config.yaml
hop_length: 160
layer_scale_init: 0.01
parallel_block: false
moe: "soft"
lr: 0.0018
steps: 19500
batch_size: 128
final_lr_fraction: 0.01
Rows from expert 12 of block 3, named by matrix and row number. Rows with one number belong to one neuron. Each number is 50 + 10 x the weight over its row's rms, rounded and kept within 0 to 99. All counts start at 0. After the name is the row's rms in percent of the matrix's.
# up: expert up (model.blocks.3.mlp.up, 16x96x192), inputs 0-191
# down: expert down (model.blocks.3.mlp.down, 16x192x96, transposed), outputs 0-191
up.77 115:40 26 50 51 43 27 50 50 53 27 70 53 56 67 36 65 43 53 43 46 73 66 43 51 48 50 40 55 49 43 51 66 62 52 62 59 45 58 57 40 48 61 60 60 46 53 67 69 58 52 57 58 45 54 58 40 21 57 57 50 43 54 54 41 41 49 53 49 49 46 55 54 49 45 56 13 50 60 56 59 30 55 49 44 52 39 52 41 47 55 52 54 46 48 40 41 59 43 50 41 42 48 44 39 51 48 51 56 34 49 42 55 45 41 29 67 26 62 48 62 43 55 25 49 44 36 53 38 41 41 53 31 44 56 38 44 50 47 55 55 46 54 49 49 58 43 50 63 50 74 50 41 53 64 54 56 51 44 58 54 72 57 59 63 51 36 52 59 43 43 59 46 31 57 50 56 57 63 58 57 48 73 51 50 52 64 54 56 41 60 58 41
up.78 112:40 51 46 54 36 55 61 46 48 67 41 56 58 41 60 43 43 30 51 59 64 47 52 47 36 44 79 55 62 51 55 47 60 62 73 45 47 39 40 56 51 42 45 41 56 58 31 37 43 62 43 35 48 30 21 54 53 26 45 55 54 57 43 52 40 49 45 42 45 52 55 54 61 49 44 46 54 51 42 45 62 37 41 37 39 40 47 23 50 48 50 43 56 62 51 66 47 52 58 56 54 44 53 50 69 44 53 64 64 63 53 54 50 50 59 49 52 47 57 42 46 56 65 49 51 81 51 51 48 59 50 64 58 44 60 59 25 60 49 43 51 59 55 58 40 68 64 42 42 51 38 70 35 46 48 56 60 30 46 49 54 62 50 52 45 38 36 42 57 58 54 32 37 36 50 32 48 28 52 44 45 37 42 58 43 44 44 40 48 52 55 47
up.79 096:75 45 43 62 56 44 38 50 55 49 43 45 47 85 31 51 55 67 71 61 34 50 48 49 52 56 37 50 49 36 39 43 42 45 47 37 62 51 39 43 47 61 65 68 23 43 49 41 52 48 31 44 34 62 55 44 48 59 73 44 50 44 48 56 49 64 34 52 69 58 42 33 32 51 52 54 53 41 61 57 34 52 63 41 54 53 54 49 52 63 51 53 61 51 66 46 56 53 57 60 48 64 50 52 46 49 54 38 48 44 60 55 62 63 41 35 47 36 56 48 47 58 41 47 70 58 44 52 50 25 48 37 36 51 53 48 58 43 66 51 57 60 60 51 35 41 39 56 51 40 44 48 45 53 67 49 57 59 52 56 68 55 46 34 53 50 53 45 38 49 49 37 51 57 56 70 54 67 48 27 46 63 52 40 56 66 52 56 43 54 59 53
up.80 104:52 63 48 53 37 55 51 59 45 69 40 53 62 47 56 58 45 59 63 56 48 54 48 52 38 43 70 51 54 57 40 51 52 46 73 45 44 46 37 37 44 37 46 48 44 55 33 41 47 68 41 48 55 32 22 44 41 22 59 57 63 57 50 55 58 62 46 55 49 67 46 49 50 32 60 39 54 57 44 38 55 53 57 25 53 43 50 38 41 51 70 54 57 51 52 60 46 56 48 35 50 68 51 58 52 40 49 62 50 53 62 52 57 69 49 59 39 37 61 50 44 61 45 50 58 63 70 53 50 61 61 42 59 60 36 61 30 44 66 53 56 29 48 46 35 58 53 42 33 41 38 54 30 39 57 48 51 54 42 59 51 54 49 37 48 41 33 42 55 62 46 40 27 47 43 35 46 33 52 61 53 55 32 48 42 57 63 37 40 53 45 43
up.81 105:51 60 47 53 51 40 48 55 50 71 37 48 59 40 40 39 45 47 78 62 51 40 47 49 52 47 51 53 59 45 41 33 56 40 69 37 45 45 47 44 51 51 51 54 75 58 30 48 24 62 41 52 58 35 44 49 56 31 53 53 49 38 48 55 55 42 37 38 48 58 51 51 50 47 38 49 41 54 50 29 71 46 51 34 51 27 55 47 42 55 60 46 45 43 55 65 36 44 48 42 47 65 52 62 73 37 55 46 62 46 40 43 74 64 47 39 55 47 58 43 52 51 43 49 48 81 50 30 53 53 42 64 48 47 66 51 38 53 60 46 63 58 63 54 64 58 61 48 41 47 29 51 42 47 42 63 55 60 40 47 60 53 52 58 44 45 38 49 53 69 55 29 41 62 52 40 47 39 48 60 65 51 39 56 54 65 47 36 52 52 63 46
up.82 107:80 58 38 60 57 44 39 42 47 52 45 52 52 77 30 49 58 63 69 55 44 45 48 52 56 54 36 42 38 34 32 33 35 40 54 44 67 53 46 39 49 64 57 58 30 41 58 43 48 48 39 56 47 58 46 50 52 65 78 47 40 33 57 51 51 63 28 46 66 58 36 34 40 55 51 54 44 32 65 58 47 38 59 46 56 53 52 57 44 63 48 51 60 47 67 39 58 53 54 59 53 60 53 60 41 49 56 43 48 34 56 53 54 60 38 28 48 48 54 55 53 46 46 42 72 52 42 48 45 29 41 39 39 48 51 50 54 32 69 54 56 55 63 45 35 52 47 54 52 48 40 46 48 56 70 48 57 54 55 58 58 52 52 48 53 48 56 47 46 60 42 27 50 65 51 76 47 62 50 43 55 56 52 44 54 61 54 66 57 49 64 51
up.83 114:41 24 52 53 43 27 54 46 57 29 71 54 56 73 43 65 41 55 42 57 77 65 47 55 48 48 37 61 46 46 50 60 59 48 59 56 44 53 55 43 44 59 64 64 40 49 69 70 53 48 56 60 45 57 62 43 21 59 51 48 43 50 56 47 40 51 43 49 50 44 57 55 47 45 58 21 52 60 52 62 31 55 48 42 56 42 42 26 43 49 53 48 52 49 42 38 63 43 50 41 41 49 40 39 51 46 50 56 37 53 46 51 50 47 31 67 27 66 48 59 36 56 28 47 46 44 51 39 39 42 49 35 47 47 39 44 54 45 47 54 44 47 47 51 41 40 52 57 43 73 44 40 44 59 59 56 49 52 47 55 72 56 58 60 47 42 47 47 46 42 59 42 24 53 48 59 52 65 51 56 50 72 47 53 42 61 50 56 34 58 58 36
up.84 112:57 65 42 64 34 48 47 45 54 62 38 55 56 43 46 52 40 64 52 50 33 48 40 55 46 44 66 58 61 68 53 42 55 56 66 50 49 41 55 42 49 47 55 54 58 51 32 36 43 63 41 42 65 42 32 46 46 26 65 65 58 63 49 57 56 53 60 53 63 71 42 56 54 49 56 45 48 41 50 31 69 41 40 28 51 46 40 41 46 53 65 50 54 50 65 60 40 50 65 46 58 60 66 55 51 40 51 59 52 54 66 53 54 54 58 46 36 42 58 42 49 58 80 46 53 62 55 37 52 53 44 54 57 48 49 50 39 52 62 53 55 41 68 43 55 52 46 55 33 33 36 58 39 32 60 51 55 46 38 60 43 54 44 42 38 53 36 40 58 66 47 54 34 42 36 33 48 24 57 50 40 59 32 50 45 58 58 26 38 50 47 33
up.85 103:46 56 59 49 44 60 61 49 63 46 68 45 42 53 40 42 47 51 70 57 37 63 49 79 55 58 58 59 44 66 42 55 47 57 34 45 61 54 43 36 57 52 30 42 36 46 66 74 43 52 66 58 59 50 36 48 46 68 60 38 46 56 57 61 51 67 49 66 56 61 37 54 33 48 57 46 46 42 42 72 62 47 47 37 49 55 42 43 33 56 54 46 54 37 51 42 56 64 51 55 49 63 44 52 35 35 46 31 43 51 50 56 49 56 49 47 46 50 43 63 70 61 49 36 49 55 60 41 52 67 52 55 50 65 49 53 42 43 68 54 53 53 47 45 42 49 58 67 49 46 36 59 39 49 73 62 43 56 56 29 54 28 48 49 55 62 47 55 56 62 52 55 32 63 38 58 50 64 44 50 44 73 36 51 46 40 48 50 72 54 64 47
up.86 101:56 35 49 39 40 49 34 62 40 32 47 68 45 41 43 55 38 45 67 49 24 59 49 60 51 53 41 46 51 47 46 53 40 53 25 46 44 41 54 46 33 51 36 46 31 46 36 47 37 42 29 48 44 44 48 50 55 47 52 39 50 39 39 55 50 53 49 62 61 52 53 62 60 57 42 52 76 56 52 51 50 51 55 57 52 61 69 67 46 55 53 40 53 35 41 64 51 57 36 60 59 64 53 56 48 52 58 43 49 39 48 59 45 48 56 35 37 38 48 58 79 50 40 59 49 47 58 54 52 59 60 27 57 64 47 58 65 63 66 36 54 43 46 48 25 53 40 50 40 49 50 39 38 31 50 43 44 62 38 60 35 40 56 44 40 59 43 40 56 47 45 43 56 50 37 61 55 53 63 44 29 51 56 48 38 32 47 30 57 38 43 40
up.87 086:51 62 51 54 51 40 67 31 57 50 52 57 65 60 42 67 42 54 54 53 48 55 43 52 56 40 54 62 48 57 29 42 35 54 75 39 57 45 44 32 52 50 68 75 58 52 54 45 33 35 49 53 58 60 64 43 42 40 54 48 21 31 57 59 50 59 61 60 29 62 37 53 50 61 53 49 37 50 53 41 44 61 53 51 48 31 46 66 31 49 56 45 53 61 77 42 53 43 58 52 58 35 45 42 46 46 36 58 44 28 49 35 50 62 50 55 39 69 47 63 50 57 56 56 65 45 48 45 63 44 42 23 42 50 41 33 63 43 40 36 49 46 57 40 69 49 38 65 40 53 50 49 58 47 48 50 52 57 44 66 49 55 44 46 45 58 46 45 63 48 51 42 53 58 48 57 60 30 44 48 55 56 42 44 53 59 55 34 45 53 46 44
up.88 102:57 44 52 53 54 28 66 35 58 48 70 64 51 66 45 60 47 40 52 56 74 52 49 45 47 41 42 65 45 58 45 46 49 56 72 49 45 39 35 40 48 49 60 64 63 55 65 62 39 44 52 59 52 47 67 48 41 43 53 52 18 23 64 58 59 58 57 46 26 51 49 45 51 55 57 46 46 52 50 54 46 61 49 54 47 24 43 58 30 54 55 44 49 57 65 46 59 26 52 46 50 39 56 46 56 46 43 59 38 45 44 40 51 57 39 62 43 78 47 69 47 51 37 52 52 49 48 37 64 43 33 32 42 41 33 39 57 38 43 43 39 43 50 45 68 43 49 54 39 66 41 36 52 44 53 53 49 63 39 60 58 56 48 57 43 47 40 40 62 48 56 38 45 51 53 50 46 34 46 54 63 61 41 50 45 54 49 37 61 55 48 36
up.89 113:41 53 50 50 31 50 57 43 49 68 50 52 63 49 55 47 40 38 47 69 65 47 53 51 42 43 71 58 64 54 56 47 59 58 76 41 44 38 36 50 51 45 48 40 48 56 33 44 36 61 47 44 49 33 28 54 53 25 49 56 53 52 46 55 40 48 44 44 46 54 56 54 62 46 43 47 54 54 41 43 64 36 37 36 39 37 42 28 48 42 51 39 56 59 52 66 48 50 55 53 50 46 53 49 69 44 51 64 64 63 54 51 47 55 59 45 49 53 59 44 53 55 59 52 52 85 53 48 50 50 51 57 59 43 52 51 27 59 52 41 54 55 54 59 33 61 67 39 36 58 38 67 28 41 51 60 58 34 37 51 61 61 47 54 42 40 29 37 60 60 58 32 41 35 43 30 51 32 54 41 46 42 41 60 40 45 45 35 44 54 58 43
up.90 096:57 39 45 52 48 45 34 47 45 28 49 64 40 44 39 52 42 59 71 49 26 60 58 66 42 53 36 44 58 38 37 55 37 44 50 45 45 42 53 39 41 64 45 50 34 46 44 59 23 32 18 60 43 51 46 56 66 46 52 40 40 37 38 53 48 47 54 50 54 44 52 56 61 61 44 53 74 57 39 51 45 58 44 58 65 64 59 70 50 52 48 44 54 36 41 60 62 54 32 58 54 55 53 51 49 51 55 44 50 36 51 67 45 38 55 37 40 46 61 60 76 63 31 64 40 42 45 52 49 49 54 25 58 49 53 44 60 53 59 37 42 48 52 55 43 49 46 46 33 47 50 49 47 32 59 58 57 65 40 64 49 54 45 49 36 63 40 41 56 46 56 41 53 53 40 61 54 49 60 45 30 53 50 53 43 52 50 29 52 52 55 31
up.91 110:55 64 61 48 44 51 56 62 53 60 54 56 64 60 40 46 50 38 41 37 71 49 48 52 59 51 45 54 42 51 44 43 57 47 39 59 69 46 61 56 47 61 61 42 43 50 60 45 64 57 91 46 70 66 69 49 31 62 51 64 73 61 54 52 52 53 33 63 54 62 54 58 47 44 55 46 27 47 63 50 51 49 64 53 46 43 58 55 40 48 54 37 46 44 49 51 44 51 56 43 57 53 43 56 45 51 41 53 53 61 36 39 53 50 39 53 48 54 36 53 41 43 52 39 58 45 63 53 36 50 28 49 46 58 41 53 48 59 41 60 58 43 40 41 30 51 37 54 47 48 50 25 43 50 41 44 38 37 46 28 38 32 61 43 51 48 49 44 50 50 44 66 49 57 45 66 59 63 52 56 74 45 48 45 43 35 40 82 56 45 49 39
up.92 099:39 48 58 31 51 53 41 52 44 35 52 51 40 29 61 58 52 55 36 46 30 46 51 52 47 57 51 43 60 73 59 64 49 46 49 55 36 48 51 60 59 40 23 33 73 32 24 45 58 53 47 33 47 49 29 49 54 52 44 35 50 66 46 46 50 50 74 50 41 46 54 49 48 40 59 54 52 46 43 47 39 54 47 59 44 51 52 56 52 49 47 55 51 50 40 60 45 39 56 42 35 35 64 45 43 57 56 54 38 55 59 59 36 46 56 74 54 35 44 49 45 37 59 45 34 49 63 55 51 64 64 70 56 71 59 43 55 55 39 50 47 58 40 51 74 35 46 51 55 38 62 45 53 55 28 38 43 51 47 52 42 43 46 35 42 50 51 57 46 31 38 67 55 45 44 39 45 49 50 41 29 51 54 43 53 37 45 39 36 39 37 45
up.93 094:40 60 53 48 49 38 71 42 54 52 66 66 52 64 50 61 46 43 58 47 59 52 44 53 60 44 52 56 45 56 29 50 39 59 82 55 38 48 37 44 43 44 64 66 66 59 60 59 33 37 56 52 56 59 64 47 47 44 49 49 20 25 55 62 57 60 65 60 27 62 47 58 51 66 59 49 39 49 60 51 52 66 45 53 42 35 42 62 24 52 54 42 45 48 56 43 54 41 53 56 51 42 61 44 57 46 28 55 39 35 53 34 55 56 53 56 42 65 40 70 48 59 43 52 60 46 52 43 60 54 35 36 45 46 36 40 53 38 42 48 41 43 55 34 73 47 34 64 42 49 44 36 57 40 44 44 45 58 41 61 43 56 49 45 49 56 43 40 68 53 46 41 48 47 55 49 48 36 48 53 62 53 44 38 50 42 52 33 56 47 38 47
up.94 094:63 50 45 60 53 41 49 37 63 55 40 51 62 68 48 65 49 67 58 61 42 51 50 47 55 49 43 62 57 56 36 37 29 47 61 37 57 48 37 30 50 55 66 75 54 50 32 35 34 49 45 52 56 66 77 37 38 57 59 53 24 45 57 57 55 63 52 63 48 57 33 45 44 56 46 47 43 55 63 41 45 78 59 42 49 36 51 53 43 57 56 50 49 52 73 46 55 50 56 48 57 46 52 47 43 52 50 53 53 27 52 37 52 74 45 59 47 76 56 51 51 48 57 57 59 55 51 51 61 35 54 33 36 59 42 36 66 37 49 53 60 44 56 46 61 50 37 67 45 39 48 43 50 45 48 55 57 59 43 66 59 53 47 34 50 59 47 39 61 53 51 49 47 56 60 51 63 47 41 45 58 66 37 43 55 66 55 39 40 61 49 51
down.77 129:53 57 68 41 57 44 58 49 54 38 46 47 34 54 37 50 57 21 65 50 68 58 59 49 65 56 57 59 55 48 51 46 40 55 50 38 66 55 42 35 46 47 41 37 49 40 41 57 50 34 62 62 66 56 50 51 69 50 43 27 48 30 55 49 58 49 43 52 54 59 37 42 54 59 55 53 46 39 53 62 61 48 47 59 62 60 42 58 45 48 50 64 55 52 52 31 61 51 65 35 47 47 35 51 44 59 43 53 43 43 51 39 52 39 55 55 39 57 41 47 43 64 44 43 59 55 27 51 40 55 23 56 61 49 69 46 42 33 64 27 48 61 39 53 70 46 46 43 41 47 36 46 64 43 61 44 34 32 40 63 60 53 35 69 40 54 49 45 64 34 56 64 44 57 41 47 36 46 45 43 43 44 40 46 45 41 33 56 39 38 56 54
down.78 112:57 46 56 25 56 61 49 43 48 59 53 52 53 62 65 48 50 41 45 51 59 50 33 50 53 42 54 55 41 50 44 45 54 72 50 43 39 56 44 58 50 24 44 46 43 59 50 45 69 64 49 24 38 43 41 38 22 50 61 58 57 40 45 58 45 38 63 54 38 43 61 61 31 49 46 38 30 51 45 47 49 33 44 42 29 50 59 53 56 59 45 44 45 50 49 61 30 32 84 62 52 40 55 60 58 39 61 49 64 45 34 55 56 50 57 53 54 53 45 61 56 43 48 36 63 65 54 46 51 41 56 56 39 55 41 55 53 70 52 37 52 55 49 47 44 61 47 54 56 60 49 55 54 57 31 61 58 47 52 27 48 49 64 37 59 53 64 68 45 45 57 38 47 71 48 50 65 53 38 47 49 60 71 55 48 42 56 44 61 53 55 47
down.79 104:44 46 58 43 51 34 47 51 49 67 59 41 43 56 47 53 37 36 62 46 58 49 46 34 69 48 31 53 46 32 28 54 55 47 55 62 29 30 65 55 51 56 66 50 55 47 56 67 53 47 49 58 68 50 42 47 49 60 49 53 51 34 27 51 46 47 44 38 32 47 55 52 51 45 56 46 38 21 39 48 65 53 40 49 45 64 60 56 41 47 46 37 30 50 54 39 49 47 32 47 47 40 34 55 48 58 33 52 62 45 41 42 54 52 50 54 54 49 58 46 53 76 48 49 56 40 44 61 51 57 29 73 49 53 59 44 64 51 54 42 53 52 30 54 43 31 41 41 55 48 63 48 52 52 43 59 48 35 49 45 64 49 62 56 27 55 59 49 59 50 57 61 69 60 66 62 60 44 65 60 75 53 63 53 49 35 56 49 59 59 50 44
down.80 107:47 65 64 29 49 72 61 53 55 58 38 54 52 61 59 55 76 36 37 43 67 65 53 40 27 52 44 55 40 53 40 56 65 68 43 53 47 48 47 60 71 59 52 45 59 38 49 39 52 47 38 34 53 49 32 49 50 48 61 48 38 34 65 43 41 41 66 44 32 49 58 59 39 44 42 55 31 52 58 38 45 39 45 62 35 35 48 56 57 36 55 56 60 33 41 52 47 30 65 59 48 49 42 55 51 44 53 41 49 34 47 45 51 55 37 42 57 61 43 39 36 42 42 31 44 67 31 33 50 34 47 60 61 57 63 61 62 57 49 56 35 56 30 46 53 51 57 56 51 57 52 62 57 44 48 50 50 46 35 44 65 45 49 37 60 51 60 61 59 46 49 44 59 65 48 64 53 38 49 58 49 61 61 47 43 46 57 34 42 47 44 46
down.81 100:45 48 27 51 47 54 43 40 48 71 62 48 52 54 65 50 38 44 49 47 47 39 54 30 37 49 62 47 45 42 36 40 61 65 59 46 33 56 43 67 52 51 32 54 48 58 59 37 53 57 58 48 41 54 42 51 46 51 57 51 50 44 30 53 34 35 56 47 31 37 56 56 50 62 37 30 47 52 47 55 50 56 41 44 35 44 62 60 43 56 54 45 36 45 56 68 56 25 62 56 56 50 50 52 54 39 44 39 67 42 53 50 42 56 55 53 53 46 58 44 49 60 46 47 51 59 34 41 64 49 59 62 46 49 34 58 45 60 48 41 45 56 44 37 49 62 59 46 48 76 43 52 52 55 39 60 79 53 61 61 66 45 60 47 61 50 59 65 44 69 51 22 50 45 55 30 53 31 57 52 43 63 40 63 47 36 63 43 60 72 49 57
down.82 105:52 45 58 41 51 31 49 53 52 68 46 43 41 59 49 53 22 33 59 55 66 52 37 38 65 48 37 51 43 39 32 55 60 58 55 58 32 27 63 55 53 46 66 51 54 43 50 63 56 46 61 52 58 49 38 40 36 53 60 61 36 35 30 57 56 49 48 40 32 48 53 49 54 43 46 38 39 30 48 52 70 51 34 44 38 64 58 57 51 55 56 37 18 44 48 45 40 50 34 58 61 43 48 58 55 55 30 58 63 53 35 40 50 47 48 49 55 59 53 53 55 74 47 47 57 47 45 60 48 49 31 59 55 52 54 49 62 56 54 44 54 50 32 49 44 48 40 44 50 59 58 47 50 55 36 66 46 37 45 40 60 46 70 60 31 55 59 45 48 42 49 60 62 58 60 51 57 45 58 60 76 52 63 54 55 39 47 42 66 64 51 44
down.83 139:55 56 69 40 53 46 59 45 51 40 47 43 35 55 39 51 50 24 70 43 70 64 56 44 63 51 49 54 58 47 57 46 44 51 53 36 60 54 41 34 43 44 42 39 49 52 47 58 44 37 58 58 65 54 49 52 66 51 49 28 50 26 51 58 60 51 52 53 51 60 37 47 51 55 43 40 44 43 53 66 68 50 46 53 59 55 45 58 53 58 53 70 54 52 48 31 59 54 71 34 49 55 41 52 50 62 43 50 50 45 42 37 50 46 62 55 45 54 46 51 49 64 45 39 63 61 29 47 39 57 24 52 62 59 65 45 39 35 62 27 49 69 41 49 71 44 47 43 43 50 39 45 65 47 61 44 33 37 39 59 59 52 38 71 35 60 51 59 63 30 54 63 44 59 48 42 36 42 38 49 44 52 44 45 42 44 32 51 42 35 50 55
down.84 108:54 48 56 34 53 51 57 48 40 55 50 48 44 65 61 42 65 54 27 44 52 45 48 55 55 34 47 47 37 38 51 42 48 67 46 47 36 63 42 67 53 47 57 42 46 49 56 44 45 59 42 26 50 47 42 53 40 60 33 57 61 38 56 51 37 35 57 37 45 42 70 48 37 55 60 56 31 46 47 38 40 39 47 30 36 56 67 38 57 53 37 47 47 51 53 62 47 37 62 61 39 36 49 59 49 49 58 46 59 51 41 58 52 62 42 62 64 58 41 48 50 43 57 50 48 57 45 42 68 41 55 50 43 56 50 59 50 71 35 46 42 57 40 52 35 51 73 28 76 49 57 55 39 59 47 58 54 50 55 24 56 54 67 29 52 41 52 59 44 47 62 38 53 69 53 57 64 50 50 57 56 62 78 61 46 38 52 53 61 51 60 40
down.85 109:63 69 55 34 57 67 60 55 55 63 49 45 57 45 46 35 84 44 66 34 48 76 67 62 37 58 61 50 62 58 37 36 45 45 61 53 74 29 54 64 43 58 52 32 50 42 46 45 38 44 70 55 69 49 51 60 63 44 45 48 45 49 72 53 55 48 53 53 63 59 43 41 49 58 61 62 64 55 40 47 38 48 47 50 41 61 57 53 50 61 50 54 63 43 42 56 49 43 38 56 39 50 33 43 38 43 60 48 42 46 56 49 53 43 41 39 29 47 41 38 39 44 41 49 61 41 42 52 60 57 52 66 52 49 55 48 41 49 65 36 27 50 30 55 55 48 37 68 41 45 57 47 45 52 42 42 51 55 45 60 46 37 40 36 53 59 54 45 64 60 56 54 61 52 50 60 49 38 50 63 50 40 38 42 48 45 58 52 57 31 57 39
down.86 105:56 45 45 54 47 60 57 55 51 36 56 57 45 41 60 51 69 63 66 42 37 48 60 61 44 51 59 50 51 62 37 64 54 40 41 43 76 40 49 45 52 55 59 46 49 49 49 54 46 40 49 62 47 48 50 48 61 47 40 40 49 67 80 52 53 73 51 59 41 59 51 59 64 56 63 52 63 58 45 48 41 48 74 39 61 55 23 24 49 44 50 57 73 47 56 35 57 70 25 54 45 40 36 40 48 45 43 35 38 55 66 55 50 72 48 49 39 46 32 54 36 40 42 48 43 25 43 57 30 64 59 46 44 49 54 49 40 27 47 50 51 49 61 49 51 58 57 61 51 39 36 51 44 39 54 42 49 37 45 61 42 42 49 54 56 46 42 38 54 58 53 58 44 43 59 45 39 54 43 43 45 50 37 55 52 54 36 51 49 41 35 52
down.87 081:35 51 43 51 42 36 58 62 55 58 57 53 36 60 60 47 35 48 46 64 59 18 68 34 53 49 51 59 55 41 39 45 72 47 56 56 27 61 53 58 49 68 49 56 40 61 52 37 40 36 53 58 70 51 50 62 64 38 42 56 44 38 25 59 43 42 41 46 24 43 48 38 62 59 51 45 36 52 55 68 63 51 56 42 51 59 49 60 47 46 52 33 35 47 46 59 76 38 43 38 49 53 46 46 57 56 30 37 57 43 54 41 55 58 51 46 51 51 54 51 61 65 47 49 40 49 28 45 56 53 42 54 52 47 55 54 56 57 41 52 40 54 45 42 27 51 43 31 51 71 41 56 47 55 54 58 71 57 59 57 52 40 64 61 53 37 49 62 47 67 60 42 58 52 57 39 57 41 65 63 62 50 46 52 47 54 52 53 56 63 44 50
down.88 087:40 61 45 57 40 31 51 52 57 49 56 48 30 63 51 48 42 36 67 59 60 38 71 36 54 50 48 59 54 38 59 45 59 46 69 34 48 63 34 43 48 63 38 55 50 58 43 44 40 41 60 63 69 50 61 56 66 49 45 42 46 29 27 58 53 45 46 56 42 45 31 45 49 62 45 45 50 43 53 70 62 68 55 62 59 54 64 59 59 46 68 64 45 40 53 46 71 37 53 31 49 53 48 52 51 47 32 29 39 45 43 40 52 54 52 54 55 55 59 56 71 60 47 45 53 57 37 40 66 57 34 48 50 50 59 51 44 38 52 28 44 59 54 49 55 48 44 32 46 65 39 49 47 52 63 45 56 59 52 53 63 60 48 68 50 48 52 67 58 49 55 32 39 54 57 27 42 33 50 59 57 46 42 52 49 44 61 52 36 54 41 59
down.89 117:59 44 54 28 48 60 48 45 50 58 54 53 49 64 65 49 45 36 51 52 60 49 31 50 49 43 57 54 47 45 47 47 56 73 52 39 39 63 43 56 55 26 40 44 42 60 48 46 70 62 50 25 42 45 40 37 23 46 59 55 52 37 38 58 47 40 65 55 34 40 61 61 29 53 44 33 35 52 47 53 52 32 42 41 34 48 63 55 59 62 48 47 42 44 49 57 28 33 83 59 51 45 53 60 60 44 58 49 67 42 35 54 58 47 56 49 50 54 53 58 55 48 52 35 62 68 54 41 43 42 53 58 45 59 43 58 48 67 53 36 50 55 47 45 47 64 48 56 51 61 46 56 54 56 27 64 57 45 51 28 51 51 64 44 57 50 61 60 46 42 59 37 43 69 49 45 60 49 39 50 46 60 72 53 54 42 51 43 60 54 53 48
down.90 080:49 54 37 46 35 62 50 50 44 44 57 52 43 42 73 57 57 50 63 57 33 42 66 43 47 47 68 53 48 60 32 52 52 50 51 50 59 56 42 53 50 43 49 46 46 50 52 54 46 41 61 65 44 51 43 56 65 52 31 30 50 66 57 51 46 72 53 68 41 62 46 65 55 62 68 55 66 55 54 54 42 48 64 35 58 57 31 26 45 46 57 65 67 50 63 42 66 56 42 52 46 35 42 34 46 42 43 29 45 52 70 49 46 79 62 51 40 39 41 53 51 58 49 46 49 42 44 54 42 65 69 52 40 48 42 51 32 33 46 42 48 55 52 50 48 60 49 52 62 43 39 55 55 49 46 47 60 40 60 72 48 39 49 53 60 42 47 59 57 66 54 43 34 33 54 32 36 39 53 35 39 50 27 50 48 52 46 51 49 48 31 59
down.91 131:51 47 62 55 59 42 59 65 47 60 56 52 43 57 51 44 66 59 44 39 56 47 36 74 65 56 40 41 53 46 56 64 59 58 44 44 53 70 60 48 48 47 65 43 47 51 47 59 58 68 53 30 60 44 62 42 38 48 60 66 49 46 60 53 59 56 42 51 57 64 65 44 57 43 57 48 48 49 42 69 54 38 63 45 53 55 46 27 60 55 57 52 65 41 49 39 33 67 46 62 46 65 47 51 62 46 68 46 41 62 48 53 51 51 44 40 58 50 38 58 35 39 42 47 47 48 66 61 29 47 44 55 42 54 64 47 50 58 60 62 57 51 39 62 28 45 45 43 49 30 45 42 33 46 43 55 30 41 38 30 29 44 38 64 51 60 44 52 40 31 51 64 43 64 55 56 57 72 42 51 60 56 65 48 55 52 31 55 63 34 58 48
down.92 102:37 58 57 36 45 65 47 48 44 43 39 44 51 40 43 54 44 37 63 36 43 64 47 63 63 47 58 44 46 57 31 49 43 32 46 65 63 37 56 44 28 39 42 40 43 47 74 52 50 57 64 55 41 63 48 45 49 53 54 33 55 47 54 42 38 44 49 53 57 45 46 51 38 47 49 46 52 41 53 42 38 57 44 53 42 49 26 42 53 68 45 40 45 60 45 52 54 53 64 55 57 41 29 29 36 25 47 51 34 53 49 63 52 28 67 60 46 45 43 58 42 51 54 46 54 37 55 50 58 60 37 46 46 47 40 54 45 45 50 39 62 62 46 48 65 59 35 69 56 57 52 62 67 44 64 51 49 39 66 58 64 53 39 31 38 55 71 50 54 62 43 67 56 41 63 66 58 71 50 67 46 63 45 44 53 40 67 59 43 52 53 52
down.93 081:48 63 50 55 34 28 51 44 54 55 58 57 39 62 45 47 53 56 71 65 54 26 67 44 58 49 48 53 57 43 53 48 59 43 59 52 52 49 47 49 53 72 50 49 39 46 36 38 38 41 56 60 69 51 60 55 63 50 47 53 44 41 36 47 52 45 37 49 42 43 32 43 51 65 59 50 49 46 38 63 57 61 70 57 67 69 49 56 46 45 56 41 66 49 55 59 69 36 44 23 47 60 52 55 44 46 38 36 36 52 51 40 57 61 43 46 48 50 59 56 63 58 41 42 39 48 30 45 69 54 32 50 51 41 88 55 64 39 46 41 41 62 48 46 48 45 44 35 53 63 39 60 42 61 59 38 57 65 48 46 55 37 61 58 41 48 38 55 57 59 54 38 54 65 52 42 54 39 56 59 65 50 42 49 50 62 61 63 32 56 45 50
down.94 096:37 46 38 48 32 37 61 44 46 65 57 44 42 57 47 48 39 39 40 65 50 31 56 35 61 55 46 44 50 39 29 55 58 51 51 62 40 51 62 64 49 72 62 49 57 60 59 53 44 35 48 61 71 61 53 58 57 47 41 55 47 43 25 55 36 44 45 46 27 45 48 42 63 58 69 56 37 33 45 61 63 52 60 51 41 67 70 58 33 52 47 37 39 47 53 48 62 40 36 52 53 45 38 40 49 58 32 42 57 43 49 44 60 47 38 47 62 44 55 46 59 74 45 45 52 31 30 60 58 56 42 61 51 53 56 54 55 52 44 52 35 62 39 48 39 49 48 36 52 54 54 54 54 53 54 57 67 44 61 63 57 44 62 52 32 39 61 64 48 64 55 42 64 55 61 50 56 43 68 67 63 49 49 50 42 53 54 59 62 65 38 44